{
  "tokenizer": "word",
  "activation": "relu",
  "widths": [192, 192, 192, 192],
  "lr": 0.002,
  "cautious_weight_decay": true,
  "epochs": 67.8
}
Rows from block 6 of a small CTC audio transcriber, named by matrix and row number. Rows with one number belong to one channel. Each number is 500 + 25 x the weight over its row's rms, rounded and kept within 0 to 999. All counts start at 0. Numbers have three digits each. After the name is the row's rms in percent of the matrix's.
After each channel's rows are labels from the 100 clips, of 14976, where the channel reaches its highest value: "strongest on" is what is common among them. Only what is clearly more common there than usual is listed. The data: short read English sentences (LibriTTS-R). In brackets: how many of the 100, against the usual share in percent.
# convs1: first pointwise conv (model.blocks.6.convs.1.weight, 192x192x1), inputs 0-95
# convs3: second pointwise conv (model.blocks.6.convs.3.weight, 192x192x1, transposed), outputs 0-95

convs1.72 098:537471479525454512520579525495524485512495511510509466472498444465484491506499541467491500499499504484517480537474489505519492527515478529501489470471444502549516478536499463497509505469513464503525496490492498495496534448507490458539493527504517522496500536509481522512488484459498471491
convs3.72 105:504485480500485497464476479507476502496563479539529509506486482481501462495490514510499500515489522534526507481441505485475531481496497475485507480511495531540496495472497532468491499495505545494481489509489488499489492454504500548494490538555514546505460520486479492498509481478506453507
strongest on: the word "was" (25 vs 9.6)

convs1.129 101:482504504545525533536465482520496486508477465479499492513519498485492467506467508468494515503487480510467444493495519470497517543495505489508444493531490458501500465535473509493482519477498515463526498481466472484512511544484539500492519502483478500454487520506509494498502481528502440535
convs3.129 106:454493490531503544457557497535507491488525530466514492514472481502475489467499488560472524477480514491526507464500518467534479488487510506528489523520469515516520525503486487474518501506496502484467489470521504541508511481507542556470488502529513506521493518494488468501492511530511457485
strongest on: the word "you" (33 vs 15)

convs1.103 094:477466503497477527505457504476471498521502475492463514505474497544488514492470478501449482517452521466474504515478501498542562512489526514514555479478442509447521495478486511504549465476520469501525478501515505495522495517524493482529487449526505499508469521511495506516495491483494493518
convs3.103 103:498485493499484508513496507478481490495574508527508467483472537537470485535483488501424509511493502482487487472472482532521494512431486529472526492500489521474514495448477485453524480528499506482485516478494457482509512524458524505517506497506498492486473502477552489499503501531491535464
strongest on: the word "i" (44 vs 18.1)

convs1.149 097:529462503493467480485463487481512491474472511470498472492505526493478479522462485501483513516521487477517473537518457499521516537482477519493497465482481440500476494526506535473545527474550458473481499504509469491439462476487436484511544479523514477460461532458468504569514515530481544494
convs3.149 109:446521458506530458522511483489470517456503476520492503495460520481505462486499522501499485488503544481518495505492508513503501466489495468466490485529522505434510547477491480472479540546476483471498501507465514470496502528499534497506519517557438490540526507474525510499515510521514515517
strongest on: the word "what" (27 vs 5.1)

convs1.122 096:493487466528498521510512489501510537483538523522523533453548501511486531485515550514467560505488541503501471488541530515493490461472493497533488467512500488469487509471471487546522504486496513487454520457479461520486462498508511506505535520467474535535511494500507520483472484495489467523
convs3.122 093:471492512497491483501535463478462491487575504492472493499552552506493476507501550533512536496528513548490505534525543512508473487541484524535487475471517522516493541415506503519486462526481529525473571509484527470540504497510469496497503510467503503496469473497495508543480519556566475488
strongest on: the word "was" (26 vs 9.6)

convs1.159 101:537546479500439505477521506512512520499479511501456451482469499523462465532462481471494541528509459492543528491529552509497476505501509529521511531497509519504511492534475527487523488503465508503549491542520492550503531458543540515474490498475516526514495507470500459497450540495493525491
convs3.159 102:506500506492515505506507518467499487504499511488522476503553530502532543509506480514525507481518511492498476485505480465492511539460507478502473529469507502530498477506516518535468490505496465474517532513533518511506488566532522455541433501483478507527524489511494505497501535478495491511
strongest on: the word "is" (27 vs 8.3)

convs1.191 112:504508539459509499509477472481484515494490498464457513540483490499478526514519507474524519555471500507496484484504540488509512494554521475437556469451475481465468508538491509523506509515489495484499487435516510472473469509466530446496490480465513510470490468492510535528472488505474525486
convs3.191 092:516521517493532492523525489508583532492499508470504514472475550490499496509501525516506452499518492461514511504481540547516484483483536474510492475527510514533492543469509502488497473507527472505506483449525478487454517564524473470449481468491571494479528506472538528484534490533492517472
strongest on: the word "i" (38 vs 18.1); the word "we" (28 vs 3.3)

convs1.43 103:486467512532445570496464532508511514512517503510493501489477476450461503493486488477494502475561445512506500470520546443516417537480488488439485504551486492490515481504528509520496483536521491499500489505490483502507519540491546503490493479503495489486499498476469487518494485465487481496
convs3.43 108:531481538524470485513474493509469493485495465464466503485479510495477498503508455515487501504519500513532467472482511470521528532501513464526527480486521491496497465533542488511539542509507501481481529501498484517523492514508507508515510469502520500528495512464497498498489460474500496504
strongest on: the word "is" (32 vs 8.3)

convs1.63 094:494492512432495523509502521482489501514503489497527472498496488491496476476477516515522537529510479547499475503541515496443511462457562489552504504515530527558491512470494513512503473496556476522509505532512483520460518513546500505440498480518490485546519495484487500491524487460496475512
convs3.63 101:491513471534502503497529510497494493518530480519498479460492489467509465521444519510500511527538478505497459495493514572536472533539498464514501513528516486467508528510492499483487527516468469523521484543468527483503508506505525537505513522546448506486470515522464527491454513464479502497
strongest on: the word "you" (49 vs 15); the word "do" (28 vs 4.2)

convs1.92 095:522477508485492537485506471456478520513474456532529509504481526472480459524513493477470545540487520465461492473486544480489491495480533510469535514520518470478484512484498510489503528507543521508482514500506539522499494492488468483533530444494499484537526504523489490498489541499519502546
convs3.92 108:515513507462476530510524488504477488501529441469532501504457521518492489468503515501544477463490538501522533469435481518521511502498494532489512489494495499512532495536504504506473503532426501489468457479486493493529492512459496495502501441522469551501529507484491472515491439503544445507
strongest on: the word "was" (63 vs 9.6)

convs1.54 099:521499439511483505515544490512529478484492489510529543539447524498475484493519498486483511507490516500518495522447450490561486458541516496492524523509516512510556453504489468483514490493491459501501502455460477435502500519498522462486535485471523534489509507495497520505488458531477457503
convs3.54 100:499489526493503470513530515487480487519513456470516505502515488480511480532471485532529511552488521486520518504476480509542496507491492503516474503558502484508501506499488510481503481527532490452479478487479469524490474498544452457506485490513456530478506521541521495521487498474518532472
strongest on: the word "i" (57 vs 18.1)

convs1.123 102:518488524485525522478492481437512473514514542432523504483530498473530491512478528471492555473486478462516529517513489466504495502488497549519499500475455483473473492516516521491505515532458476474498499459496490529523506503521418509501447495524520485538506538496505555526521527523506504553
convs3.123 113:453556532503506457526491498462532457513509497526474505523516518486489492495524490511440469505530528516549530514535504529521470467507514434556494538485489515466467460537513522490519511508495480524467491482474491491487513485511528514439477505488529483491509581489498527563509505500475455505
strongest on: the word "was" (40 vs 9.6); the word "it" (32 vs 12.3)

convs1.169 104:481519435494468485511496532503493488521453525536514536520513544484494521531536479463470491537504483517503516473520483483488525470512486479482492480471481468505497503497455504510511455512535489498472527516534499464493526505520530420520514476474524503489463504541490544493486505520498533474
convs3.169 098:488501517523479509505493490456504509506473483530521493500476493504503472503517493519543501483448520523478518518499479498510513468479507511516461487479511526521525522482522529465549530544501551508499481506494584517472506515508504470538488492500535517524511504498455461476459477488506470530
strongest on: the word "you" (34 vs 15)

convs1.6 109:514513476497483487482510522484501534492516539500423524527477512490530558554502483493490536519493491452459514513517529503515504534502461473483517487495470518485485503544491523513499462496517499473521492526511506506513477521541477481505493511467562476483521479506521488457508545529511498529
convs3.6 103:560496488538486500499483507496491490469502517496497514444528477471483508503569449455524472472499483469520522493458504502549525499495504504471510497525515488509496474552504512496522521507482517518507532501490478494474505501483439526543475478532507497530506521487475542547486505529489524545
strongest on: the word "i" (43 vs 18.1)

convs1.39 100:468509476502520512530489549518482442491503524491460503462444491476478475502491460522501500450463493498534535504534502451446481536513525574470497512462513521517551521478503479513494559510486498494456466480494467518481549519481491499499523506548506518535464476507534489487514470536480489470
convs3.39 102:490489477506517507524517511535523537494515493473547477487468465516499519481494515502558481533471502513545504526487493528503518481474514449481534525519496482493534505477499482512517524494569516475491442454488482490522576539492515519512530499500470479537533471499546526481496496523492492473
strongest on: the word "i" (43 vs 18.1)

convs1.49 107:519520508472527519508513501481482474483515519497477549530547501515481509504482524479478477486532538512506511508472477511484547467544496557507511499502509512471508490480458489475528507443499465524463533485497518489536541481561500517487538523501558506484543526498537489508503499492449505503
convs3.49 092:484452491504496481459557548482477492467514493500497496498474505528520476477523475501476564491537495520492498482489537478512534494502499466530526499511507504468507503489490499466437527480449504533544467492488514507537497531496500516486495534469470503499539505517542504499533448522469501535
strongest on: the word "was" (26 vs 9.6)

convs1.78 096:515472520493479525459545548519499538506488508523541491491458439481509497501511493508480475508509494490521530477497505498481503527454510492511453440510524494482494489497491497524521489457488486542508512517537477476517539472511497517494515558531516496547498515486513513495486469448522490489
convs3.78 095:500496492517497499482465497499469481519507550444494532508479465512511536536530455500513484516531509505521484496521511486471504537477493512509500503452526488515479492489501495478507512478524548524533491494486508576508542504527448533510508525502494489502498500545471503427533478549474463467
strongest on: the word "was" (28 vs 9.6)

convs1.20 097:512469493513511539535521495493557499481527538492479524522496509523507487524508510473539525497455507499478504513436511454498502491499496533512509507528479502552498469464450512454492500478520508581474485539535482559501482515486514478506518517462449527510474496512478483473501493461511470539
convs3.20 093:447525481515501493529503537488469481526514498472498489488547486521495521503546508462503526474512528528507510492498465486541493494478506476505544487492498496520557532518458513523491514476531494544525491480505473521450503469470474484517488490499500478506506497507496508498447456517502441480
strongest on: the word "i" (64 vs 18.1)