{
  "dataset": "short read English sentences (LibriTTS-R)",
  "hop_length": 160,
  "input": "log_mel",
  "win_length": 512,
  "learning_rate": 0.002,
  "eps": 1e-08,
  "precondition_frequency": 50,
  "lr_schedule": "cosine",
  "weight_decay": 0.06,
  "adamw_weight_decay_other_params": 0.05
}
Rows from block 6 of a small CTC audio transcriber, named by matrix and row number. Rows with one number belong to one channel. Each number is 50 + 10 x the weight over its row's rms, rounded and kept within 0 to 99. All counts start at 0.
After each channel's rows are labels from the 100 clips, of 14976, where the channel reaches its highest value: "loudest band" is the band of the loudest frequency at the time of the peak. Only what is clearly more common there than usual is listed. The data: short read English sentences (LibriTTS-R).
# convs1: first pointwise conv (model.blocks.6.convs.1.weight, 192x192x1), inputs 96-191
# convs3: second pointwise conv (model.blocks.6.convs.3.weight, 192x192x1, transposed), outputs 96-191

convs1.181:52 51 43 41 52 56 55 55 61 52 45 54 41 49 64 39 52 62 58 45 63 47 52 42 50 50 53 43 38 55 49 55 50 46 52 67 62 44 51 45 56 39 38 59 50 74 49 41 45 21 52 69 63 49 41 51 51 53 39 58 35 60 41 60 58 46 52 41 40 51 45 51 51 41 32 42 53 48 47 36 47 51 49 61 51 40 59 49 49 62 35 43 59 43 37 58
convs3.181:55 49 46 44 40 45 57 40 40 61 71 50 58 37 31 52 53 40 45 44 48 56 64 49 39 54 66 43 62 36 50 61 59 46 49 48 29 53 47 44 37 49 32 44 39 60 43 33 57 40 62 54 47 44 63 45 59 56 42 58 47 46 55 61 49 49 52 54 55 46 55 38 49 52 42 41 55 44 64 41 36 57 56 52 57 48 28 48 70 44 51 55 49 53 53 43
loudest band: 250 to 500 Hz

convs1.6:52 62 51 51 49 70 60 59 63 56 44 29 49 49 50 56 60 50 51 60 35 52 49 48 54 62 52 64 25 49 60 47 69 44 43 47 64 50 42 67 53 56 50 51 45 45 42 38 53 41 25 33 40 40 42 60 47 41 64 59 76 50 39 53 46 49 57 44 57 46 50 46 56 17 55 50 47 67 46 42 48 35 61 69 52 55 47 51 53 46 52 59 51 65 37 39
convs3.6:42 76 46 48 64 47 46 71 50 55 46 46 50 61 58 35 60 45 55 49 46 46 72 36 44 55 41 57 73 54 52 41 54 48 44 57 62 62 59 53 53 64 68 42 49 51 61 55 57 69 52 53 40 49 49 49 43 51 60 50 55 47 50 58 55 38 52 48 49 55 52 63 47 57 49 61 58 52 42 42 66 58 67 52 51 50 57 30 41 52 49 41 28 16 70 51
loudest band: 500 to 1000 Hz

convs1.104:67 49 64 52 45 55 44 61 56 29 69 76 74 49 50 47 54 47 57 47 58 73 54 53 56 38 55 39 53 45 54 50 55 56 29 42 50 61 44 60 57 50 63 34 60 42 53 37 61 57 50 46 61 47 45 33 43 33 50 43 35 55 56 50 56 42 57 28 54 53 41 60 61 62 51 49 40 42 39 74 49 55 42 36 47 53 52 42 46 57 51 50 39 48 57 55
convs3.104:41 61 39 52 61 38 58 43 34 44 45 41 48 61 65 63 61 37 75 71 51 44 47 64 47 48 54 66 44 74 47 66 34 46 45 41 44 64 48 47 43 57 58 57 37 33 63 46 40 60 54 59 51 28 65 56 37 54 36 47 60 44 58 52 53 46 67 41 41 48 44 52 43 60 44 34 47 41 37 48 57 56 34 47 61 51 62 50 43 36 40 57 38 57 50 42
loudest band: 500 to 1000 Hz

convs1.159:53 46 59 49 65 46 51 56 44 51 57 75 38 48 61 54 53 53 48 43 53 61 46 48 64 55 68 44 57 41 50 52 60 56 49 47 49 66 48 47 52 55 49 44 31 36 68 40 40 40 41 34 35 33 50 46 40 49 40 38 50 53 56 52 57 59 54 46 44 44 28 52 52 39 28 45 28 47 46 49 52 51 37 33 47 63 54 59 58 42 50 53 41 75 42 48
convs3.159:44 58 58 57 73 51 38 55 52 42 37 50 50 50 66 43 47 55 44 39 53 51 49 40 44 40 51 49 31 39 41 38 51 61 60 58 55 52 42 60 57 45 35 21 28 56 39 37 66 72 57 74 48 54 43 71 46 39 45 52 67 33 45 30 44 52 55 42 40 64 51 50 67 38 55 54 40 61 43 45 35 59 43 69 56 51 55 50 39 47 60 63 34 24 57 59
loudest band: 250 to 500 Hz

convs1.130:47 52 45 53 43 59 46 36 52 40 41 59 61 71 54 47 52 45 54 63 40 45 52 37 45 52 49 47 53 58 30 34 44 56 52 74 42 60 46 47 36 66 50 47 48 50 61 46 53 40 41 55 47 57 26 53 39 31 56 53 40 45 49 71 35 55 31 49 53 70 44 59 63 53 47 44 60 55 45 46 54 46 53 37 33 63 41 48 45 48 55 49 45 52 43 40
convs3.130:40 38 37 58 46 65 54 44 50 49 35 50 62 52 40 54 55 42 51 42 31 39 31 49 40 47 63 55 30 49 50 37 59 42 47 54 61 42 58 35 60 44 56 42 55 62 57 52 58 54 59 53 55 36 40 44 61 34 37 42 52 68 46 57 57 66 42 46 63 32 39 44 68 48 42 40 47 49 38 46 65 57 55 54 58 48 41 42 42 60 34 70 41 47 38 55
loudest band: 500 to 1000 Hz

convs1.90:67 36 45 54 49 33 43 53 49 60 57 48 46 56 42 55 43 28 47 44 49 51 38 62 63 50 42 44 43 51 29 45 47 56 48 43 45 48 40 53 39 63 69 51 53 46 54 59 56 57 40 47 59 46 42 48 50 65 27 54 49 55 54 43 55 28 47 47 54 52 47 60 37 47 52 50 46 52 61 51 75 62 41 57 57 50 77 40 55 61 44 50 54 27 34 55
convs3.90:47 50 58 56 45 37 42 70 42 45 47 52 54 47 49 43 39 61 42 68 43 57 49 35 34 43 52 48 45 49 46 38 49 57 57 52 27 55 53 49 39 42 50 69 33 52 46 50 55 47 46 56 51 69 48 58 54 56 60 51 32 48 66 59 55 55 48 42 64 39 59 44 50 42 49 39 45 64 40 69 56 57 64 43 64 54 66 61 58 29 46 32 61 50 65 50
loudest band: 2000 to 4000 Hz

convs1.84:46 41 44 22 52 75 50 54 47 52 52 45 60 51 50 37 35 54 55 51 59 49 51 49 61 52 48 50 36 64 64 57 47 72 48 59 27 37 40 43 44 54 38 40 64 41 41 50 61 20 60 47 59 41 49 44 65 39 49 48 54 50 50 41 48 50 70 44 38 57 44 39 62 60 58 37 67 50 50 37 54 45 58 47 38 45 49 43 46 52 43 46 42 39 50 59
convs3.84:56 47 48 45 40 62 56 56 45 45 55 52 44 34 44 51 41 58 54 48 59 44 41 66 51 60 46 34 67 51 57 51 18 47 42 44 61 69 65 45 58 49 43 51 55 41 56 54 48 56 38 49 43 59 59 49 66 50 40 37 63 20 34 58 30 38 60 43 43 44 49 69 60 58 58 52 38 59 59 52 54 48 59 42 66 54 39 45 55 43 48 57 57 64 51 40
loudest band: 250 to 500 Hz

convs1.99:68 51 46 49 51 46 33 49 47 54 45 63 60 67 53 80 56 51 37 58 58 54 38 35 58 38 50 48 38 59 65 57 63 68 54 63 35 64 62 53 54 60 65 66 45 41 45 68 51 38 40 56 51 28 59 48 67 58 45 33 49 71 31 41 66 54 49 60 67 53 54 47 62 53 42 46 72 58 49 39 44 49 62 64 43 58 33 42 48 52 42 42 44 68 41 47
convs3.99:71 54 57 68 37 46 50 39 45 51 51 52 59 57 53 51 45 51 45 37 57 64 50 59 52 66 54 37 64 33 45 40 61 48 44 40 62 46 39 58 39 32 27 52 55 38 72 48 64 58 52 55 51 46 49 41 50 35 50 41 47 45 59 54 53 54 43 45 73 54 62 58 43 50 51 46 52 62 50 33 54 53 65 55 34 55 46 66 54 42 39 57 51 34 43 57
loudest band: 500 to 1000 Hz

convs1.103:48 45 78 51 62 57 59 71 33 54 50 39 74 52 40 33 58 53 48 43 49 64 55 51 67 48 54 51 41 60 63 61 45 33 59 40 44 67 46 60 49 47 46 39 65 46 47 42 42 53 63 52 71 53 66 39 61 42 47 50 42 66 57 42 48 50 55 62 70 50 50 50 47 40 56 34 54 49 47 59 59 44 24 62 35 63 42 66 64 56 53 48 48 51 45 44
convs3.103:27 44 62 60 27 52 49 49 48 30 63 60 50 52 54 64 60 51 57 61 52 60 40 52 61 54 54 60 40 51 52 64 37 51 32 60 25 46 55 48 45 48 34 43 55 39 30 39 45 39 54 44 50 53 59 52 51 48 66 48 48 31 49 31 50 54 38 52 36 59 56 61 52 38 48 46 42 36 62 33 41 52 56 53 43 56 66 64 63 38 46 60 41 50 39 71
loudest band: 500 to 1000 Hz

convs1.60:56 44 49 58 57 60 41 35 44 45 58 48 52 50 53 66 43 41 52 63 45 51 52 63 58 62 46 51 54 44 26 47 55 57 39 57 47 44 35 21 59 48 42 41 47 32 47 50 55 49 39 40 30 37 38 56 54 59 55 28 68 56 49 56 63 50 47 48 71 59 56 53 44 60 45 48 44 42 54 62 48 45 52 54 62 25 55 40 46 52 36 29 52 58 57 58
convs3.60:40 30 32 73 40 66 58 66 35 48 62 36 52 38 32 60 64 63 48 41 50 31 48 46 48 45 59 60 51 31 59 64 62 55 66 46 59 54 56 54 58 43 49 30 40 46 55 53 60 50 53 20 41 52 61 48 42 62 45 53 36 52 61 36 31 39 46 42 67 43 52 62 45 51 57 48 60 44 45 52 38 56 51 63 41 60 68 53 46 51 50 34 52 70 44 62
loudest band: 250 to 500 Hz

convs1.52:55 51 41 64 57 50 66 39 56 38 56 55 48 49 43 59 62 53 64 48 78 55 68 38 30 33 46 47 49 60 50 38 48 46 43 35 57 68 44 44 45 55 45 49 47 56 59 52 53 60 69 39 48 44 54 46 60 45 40 47 64 71 57 55 45 50 54 57 50 45 58 58 63 53 55 48 56 44 47 62 48 66 35 60 66 26 54 56 38 54 59 49 58 42 51 61
convs3.52:59 51 68 41 46 73 61 48 38 44 56 51 43 63 60 73 54 58 46 45 59 70 43 52 57 74 47 45 29 45 54 40 55 46 56 44 71 18 50 42 48 66 48 38 51 36 51 38 44 33 47 53 63 56 48 51 62 52 45 58 53 46 55 41 47 46 45 43 55 34 41 61 57 46 59 53 48 45 30 45 58 61 50 55 61 35 41 38 52 46 53 64 74 45 50 46
loudest band: 250 to 500 Hz

convs1.0:32 52 37 46 71 45 52 42 57 33 54 36 57 44 39 74 55 73 65 57 61 47 40 54 44 53 50 53 50 56 46 27 51 51 39 56 33 48 40 57 47 65 48 32 46 55 48 47 46 49 55 62 48 47 43 38 93 45 58 50 51 56 50 47 52 61 56 41 44 45 39 59 58 49 58 48 62 45 57 44 45 58 41 48 37 40 57 59 36 60 63 39 42 47 58 57
convs3.0:43 57 57 45 46 53 42 52 68 33 55 54 44 58 60 41 55 36 42 53 32 52 67 48 43 71 52 33 47 58 49 38 39 50 49 54 34 44 59 45 52 48 37 46 56 53 42 38 52 26 41 39 75 59 56 57 76 58 48 37 35 47 36 55 50 39 58 33 65 46 40 63 48 55 37 56 44 58 47 36 43 40 58 69 53 46 64 56 54 45 51 40 44 55 60 32
loudest band: 4000 to 8000 Hz

convs1.12:65 48 64 74 55 53 50 53 36 51 55 44 57 64 53 56 64 34 40 56 52 66 55 49 55 48 44 16 66 60 30 32 52 70 58 48 69 34 33 66 57 27 60 30 38 36 60 44 58 54 55 41 59 45 46 59 42 60 42 60 55 62 50 60 45 41 56 38 68 42 50 57 45 52 50 58 56 59 45 53 41 58 44 53 54 33 38 47 40 43 68 62 45 50 57 63
convs3.12:32 57 52 48 53 45 38 32 33 54 47 45 43 69 69 53 37 35 51 63 31 58 47 43 50 45 66 41 55 49 53 47 56 45 47 49 53 50 63 45 28 45 61 50 58 52 61 57 54 22 36 42 42 56 34 38 30 50 51 44 39 55 45 53 39 49 48 46 70 48 61 54 55 49 53 59 40 63 67 65 58 55 59 52 45 57 73 40 53 53 28 49 60 51 48 46
loudest band: 250 to 500 Hz

convs1.102:50 42 45 67 53 42 34 63 51 47 45 58 58 56 64 43 57 46 46 44 57 42 55 83 51 50 62 49 66 38 36 30 56 51 38 53 52 57 43 49 56 63 53 44 52 73 36 56 52 56 61 51 46 49 49 56 51 73 60 42 45 47 32 44 43 43 43 44 49 44 44 51 56 46 75 47 50 54 73 58 44 72 48 73 59 35 73 28 44 65 43 53 49 57 61 41
convs3.102:69 71 45 47 45 65 50 49 48 53 34 39 58 48 44 50 36 67 55 66 55 36 42 42 30 40 60 56 43 45 35 40 54 38 39 49 44 45 59 49 61 58 63 47 40 33 38 52 51 56 60 51 67 44 50 46 64 61 55 64 52 41 72 54 46 43 56 44 58 67 67 67 56 58 58 31 63 62 63 48 57 45 39 40 43 50 42 62 55 34 49 40 53 39 50 48
loudest band: 4000 to 8000 Hz

convs1.136:41 60 58 39 43 37 62 41 31 45 54 51 43 63 30 46 49 57 44 50 28 34 39 44 62 39 45 47 30 59 30 48 47 46 42 64 54 55 58 54 57 61 49 52 43 53 69 63 54 44 41 57 61 40 62 49 40 42 43 62 65 48 58 25 56 58 58 65 50 57 41 38 45 46 48 35 55 56 35 44 41 65 43 74 57 59 37 54 57 46 37 54 61 50 56 63
convs3.136:48 53 33 47 52 61 72 54 46 66 53 41 55 72 61 51 50 46 56 56 63 53 65 32 55 60 76 65 65 37 34 50 51 56 71 59 56 49 57 49 54 69 58 59 66 51 49 45 44 68 56 54 57 27 43 56 66 45 44 48 47 46 46 37 46 68 48 52 36 62 31 41 53 62 32 55 51 56 30 64 57 47 58 30 56 45 49 59 49 60 47 46 57 57 57 57
loudest band: 250 to 500 Hz

convs1.174:38 54 51 39 49 52 67 56 58 33 67 44 60 61 49 68 39 54 63 75 44 50 58 57 58 54 53 53 51 37 50 50 44 61 59 45 42 60 54 58 63 65 39 41 68 53 48 53 68 49 72 55 46 51 36 54 40 61 45 48 30 50 47 33 58 62 54 55 47 48 56 47 54 62 48 56 43 58 59 65 44 45 55 57 51 43 49 47 42 48 70 49 45 46 48 48
convs3.174:53 57 55 40 32 44 44 32 64 59 56 43 53 63 40 63 41 41 47 41 35 45 49 46 53 66 42 45 39 40 48 62 66 58 68 38 44 41 57 54 53 22 41 45 62 45 39 46 42 46 47 49 56 48 56 52 62 41 60 50 49 45 41 35 55 67 68 52 42 43 44 42 43 47 71 47 50 59 53 64 42 45 52 39 48 53 52 60 46 43 59 57 36 35 47 30
loudest band: 500 to 1000 Hz

convs1.152:47 45 38 43 55 49 52 49 63 60 55 31 50 43 48 64 65 66 53 40 55 61 53 51 63 48 50 49 51 45 73 41 45 61 54 23 49 43 62 54 57 46 59 44 60 40 43 66 48 52 44 54 34 53 36 26 47 66 38 53 31 50 34 40 42 39 47 55 66 42 73 52 65 44 42 41 36 69 42 47 62 31 53 52 69 34 49 54 36 43 42 49 50 44 43 44
convs3.152:47 41 53 56 48 51 62 62 46 49 46 67 53 45 49 46 58 52 53 50 50 70 36 46 44 49 42 49 52 56 34 50 48 72 41 61 52 48 66 48 54 67 36 33 47 48 62 35 49 38 38 47 51 41 56 60 24 40 53 51 40 72 43 48 54 46 27 39 48 36 57 27 62 59 48 63 59 59 58 53 57 49 54 43 47 48 55 43 61 52 32 67 45 34 64 51
loudest band: 250 to 500 Hz

convs1.80:58 66 57 60 58 37 34 44 40 71 43 47 53 38 56 61 66 51 51 43 64 55 56 57 47 52 62 49 42 37 34 41 35 69 60 44 49 37 55 45 60 58 57 59 52 47 50 56 59 54 47 43 50 42 24 38 38 57 59 49 73 50 48 60 59 41 46 61 70 63 33 40 57 50 49 59 41 47 14 51 51 43 47 39 62 49 65 60 68 52 49 45 49 66 44 55
convs3.80:52 38 45 39 52 45 45 63 34 52 31 66 49 49 40 58 44 30 37 37 37 42 40 46 44 55 58 57 62 57 39 78 49 44 35 36 60 56 40 41 46 49 59 27 38 55 53 39 43 44 53 46 50 58 61 60 73 67 41 51 56 46 60 41 61 48 44 58 47 33 58 51 52 38 61 57 54 32 48 52 42 37 46 72 48 46 59 32 48 62 61 50 44 55 59 68
loudest band: 250 to 500 Hz

convs1.141:66 59 48 49 43 47 42 61 71 57 31 63 27 64 35 41 56 60 41 52 51 56 39 51 55 49 47 35 47 49 62 53 50 48 48 38 47 60 54 59 60 51 46 38 42 65 33 46 45 38 58 57 69 49 64 65 52 44 60 51 56 51 60 54 43 49 57 57 33 64 65 38 39 41 42 43 42 57 48 64 65 60 58 68 50 43 45 64 41 58 59 65 49 55 17 36
convs3.141:25 59 69 58 54 33 36 50 63 37 42 47 46 43 57 42 59 45 37 48 42 57 63 45 60 47 68 65 73 58 57 66 54 44 69 49 56 49 49 44 47 59 50 62 35 58 41 40 54 57 39 42 52 61 52 44 73 51 70 50 45 63 65 78 62 39 53 52 51 55 50 53 45 33 38 48 61 59 61 65 60 52 36 48 47 44 58 53 55 40 61 55 45 61 53 37
loudest band: 500 to 1000 Hz

convs1.148:55 45 40 30 60 50 38 55 51 32 31 48 60 61 55 60 64 74 44 36 48 52 41 66 61 42 43 56 56 46 53 48 42 37 42 40 66 68 41 69 37 35 49 31 51 36 49 40 59 46 35 51 50 45 25 46 51 55 42 67 44 46 40 49 63 62 41 62 44 63 47 45 43 38 45 56 41 57 62 55 43 35 58 49 33 61 44 53 60 54 43 67 45 45 55 44
convs3.148:33 59 43 57 42 39 51 48 38 27 53 39 48 57 61 52 42 44 54 43 48 43 33 61 50 56 36 41 56 47 52 38 60 37 54 65 47 42 51 43 46 56 58 65 57 64 58 44 58 87 49 58 41 88 62 34 49 55 60 52 44 39 48 65 52 50 59 53 38 45 47 54 44 49 49 52 20 28 38 44 39 57 60 43 52 47 35 51 52 40 46 59 41 66 56 31
loudest band: 4000 to 8000 Hz

convs1.17:54 48 49 55 28 47 56 43 58 61 40 52 57 46 45 68 39 56 57 44 63 34 63 54 70 39 28 55 52 47 36 49 66 57 36 66 48 50 61 59 54 56 56 64 39 62 55 42 47 73 52 59 46 55 35 53 45 60 66 56 65 44 51 52 48 60 40 52 64 41 49 51 53 56 50 32 43 32 60 62 49 50 49 46 36 64 50 36 29 57 59 55 62 66 54 38
convs3.17:62 44 58 45 44 48 49 44 55 42 41 65 44 51 54 41 54 58 40 50 50 32 37 42 52 56 57 54 43 40 51 21 65 62 56 44 52 55 44 61 42 30 63 59 25 44 49 52 57 58 41 52 56 50 29 47 56 67 48 51 49 45 53 48 43 35 58 54 40 32 62 50 49 41 53 69 44 50 53 56 27 65 39 56 50 49 57 40 51 51 41 53 63 54 56 56
loudest band: 4000 to 8000 Hz

convs1.48:34 56 48 65 56 42 51 41 45 53 48 45 43 53 40 58 53 44 48 37 72 47 58 52 40 40 50 50 58 69 50 43 54 56 36 55 47 42 37 47 58 41 58 36 43 53 57 29 32 63 55 41 51 47 50 48 42 53 34 51 57 36 65 51 44 63 65 48 42 45 68 48 47 50 46 50 59 53 56 60 41 59 58 46 57 48 39 62 36 62 55 52 39 72 49 40
convs3.48:46 52 67 45 45 57 54 49 55 46 50 69 47 53 27 55 68 45 47 41 58 49 31 52 60 39 58 58 62 40 57 62 67 42 58 56 43 59 52 33 45 36 43 50 64 33 53 45 46 38 53 43 57 50 40 65 74 40 36 50 50 48 47 39 57 49 61 61 46 65 50 32 51 38 55 57 23 47 40 59 39 55 47 59 52 52 48 46 58 71 43 56 58 41 55 57
loudest band: 4000 to 8000 Hz

convs1.154:67 41 44 55 44 32 64 39 47 47 65 69 55 53 69 51 41 53 42 52 71 61 37 48 52 42 56 50 50 45 60 63 44 68 49 48 40 56 50 59 35 59 51 50 41 69 60 37 59 69 57 72 39 42 61 58 78 58 39 51 50 43 59 57 29 49 49 31 62 44 58 61 58 53 46 39 47 40 45 49 55 47 32 42 41 48 30 50 30 43 55 49 56 44 61 44
convs3.154:56 21 39 42 51 55 62 59 55 42 33 47 63 46 46 57 40 42 35 39 63 59 49 44 50 43 41 63 66 59 59 63 42 40 45 54 62 65 49 57 59 49 51 58 55 57 45 59 38 49 52 58 48 62 53 40 70 58 48 54 43 43 30 46 49 43 45 39 29 62 51 40 51 55 53 49 31 45 35 55 40 53 52 52 68 56 39 62 49 63 46 57 54 49 33 63
loudest band: 4000 to 8000 Hz

convs1.33:37 43 42 61 37 54 66 66 35 64 63 65 57 48 57 55 38 46 76 36 51 56 57 70 67 60 31 56 47 56 49 42 46 55 61 52 63 43 53 51 53 58 49 67 49 45 32 62 49 51 56 53 70 49 45 38 39 38 53 42 63 36 51 41 51 63 49 44 51 60 44 62 52 45 58 62 72 45 64 49 49 40 51 55 58 45 59 55 43 54 70 53 48 41 43 51
convs3.33:47 46 57 53 38 40 42 47 45 40 39 46 52 43 49 67 46 19 50 36 64 52 35 55 46 59 13 55 43 47 61 38 77 63 42 39 70 37 56 68 50 54 29 64 53 58 52 48 62 48 34 41 39 35 43 31 47 56 47 48 57 71 35 40 49 53 63 59 45 57 45 62 52 38 52 61 42 49 42 30 58 49 55 48 41 45 51 45 47 48 56 38 61 37 59 48
loudest band: 500 to 1000 Hz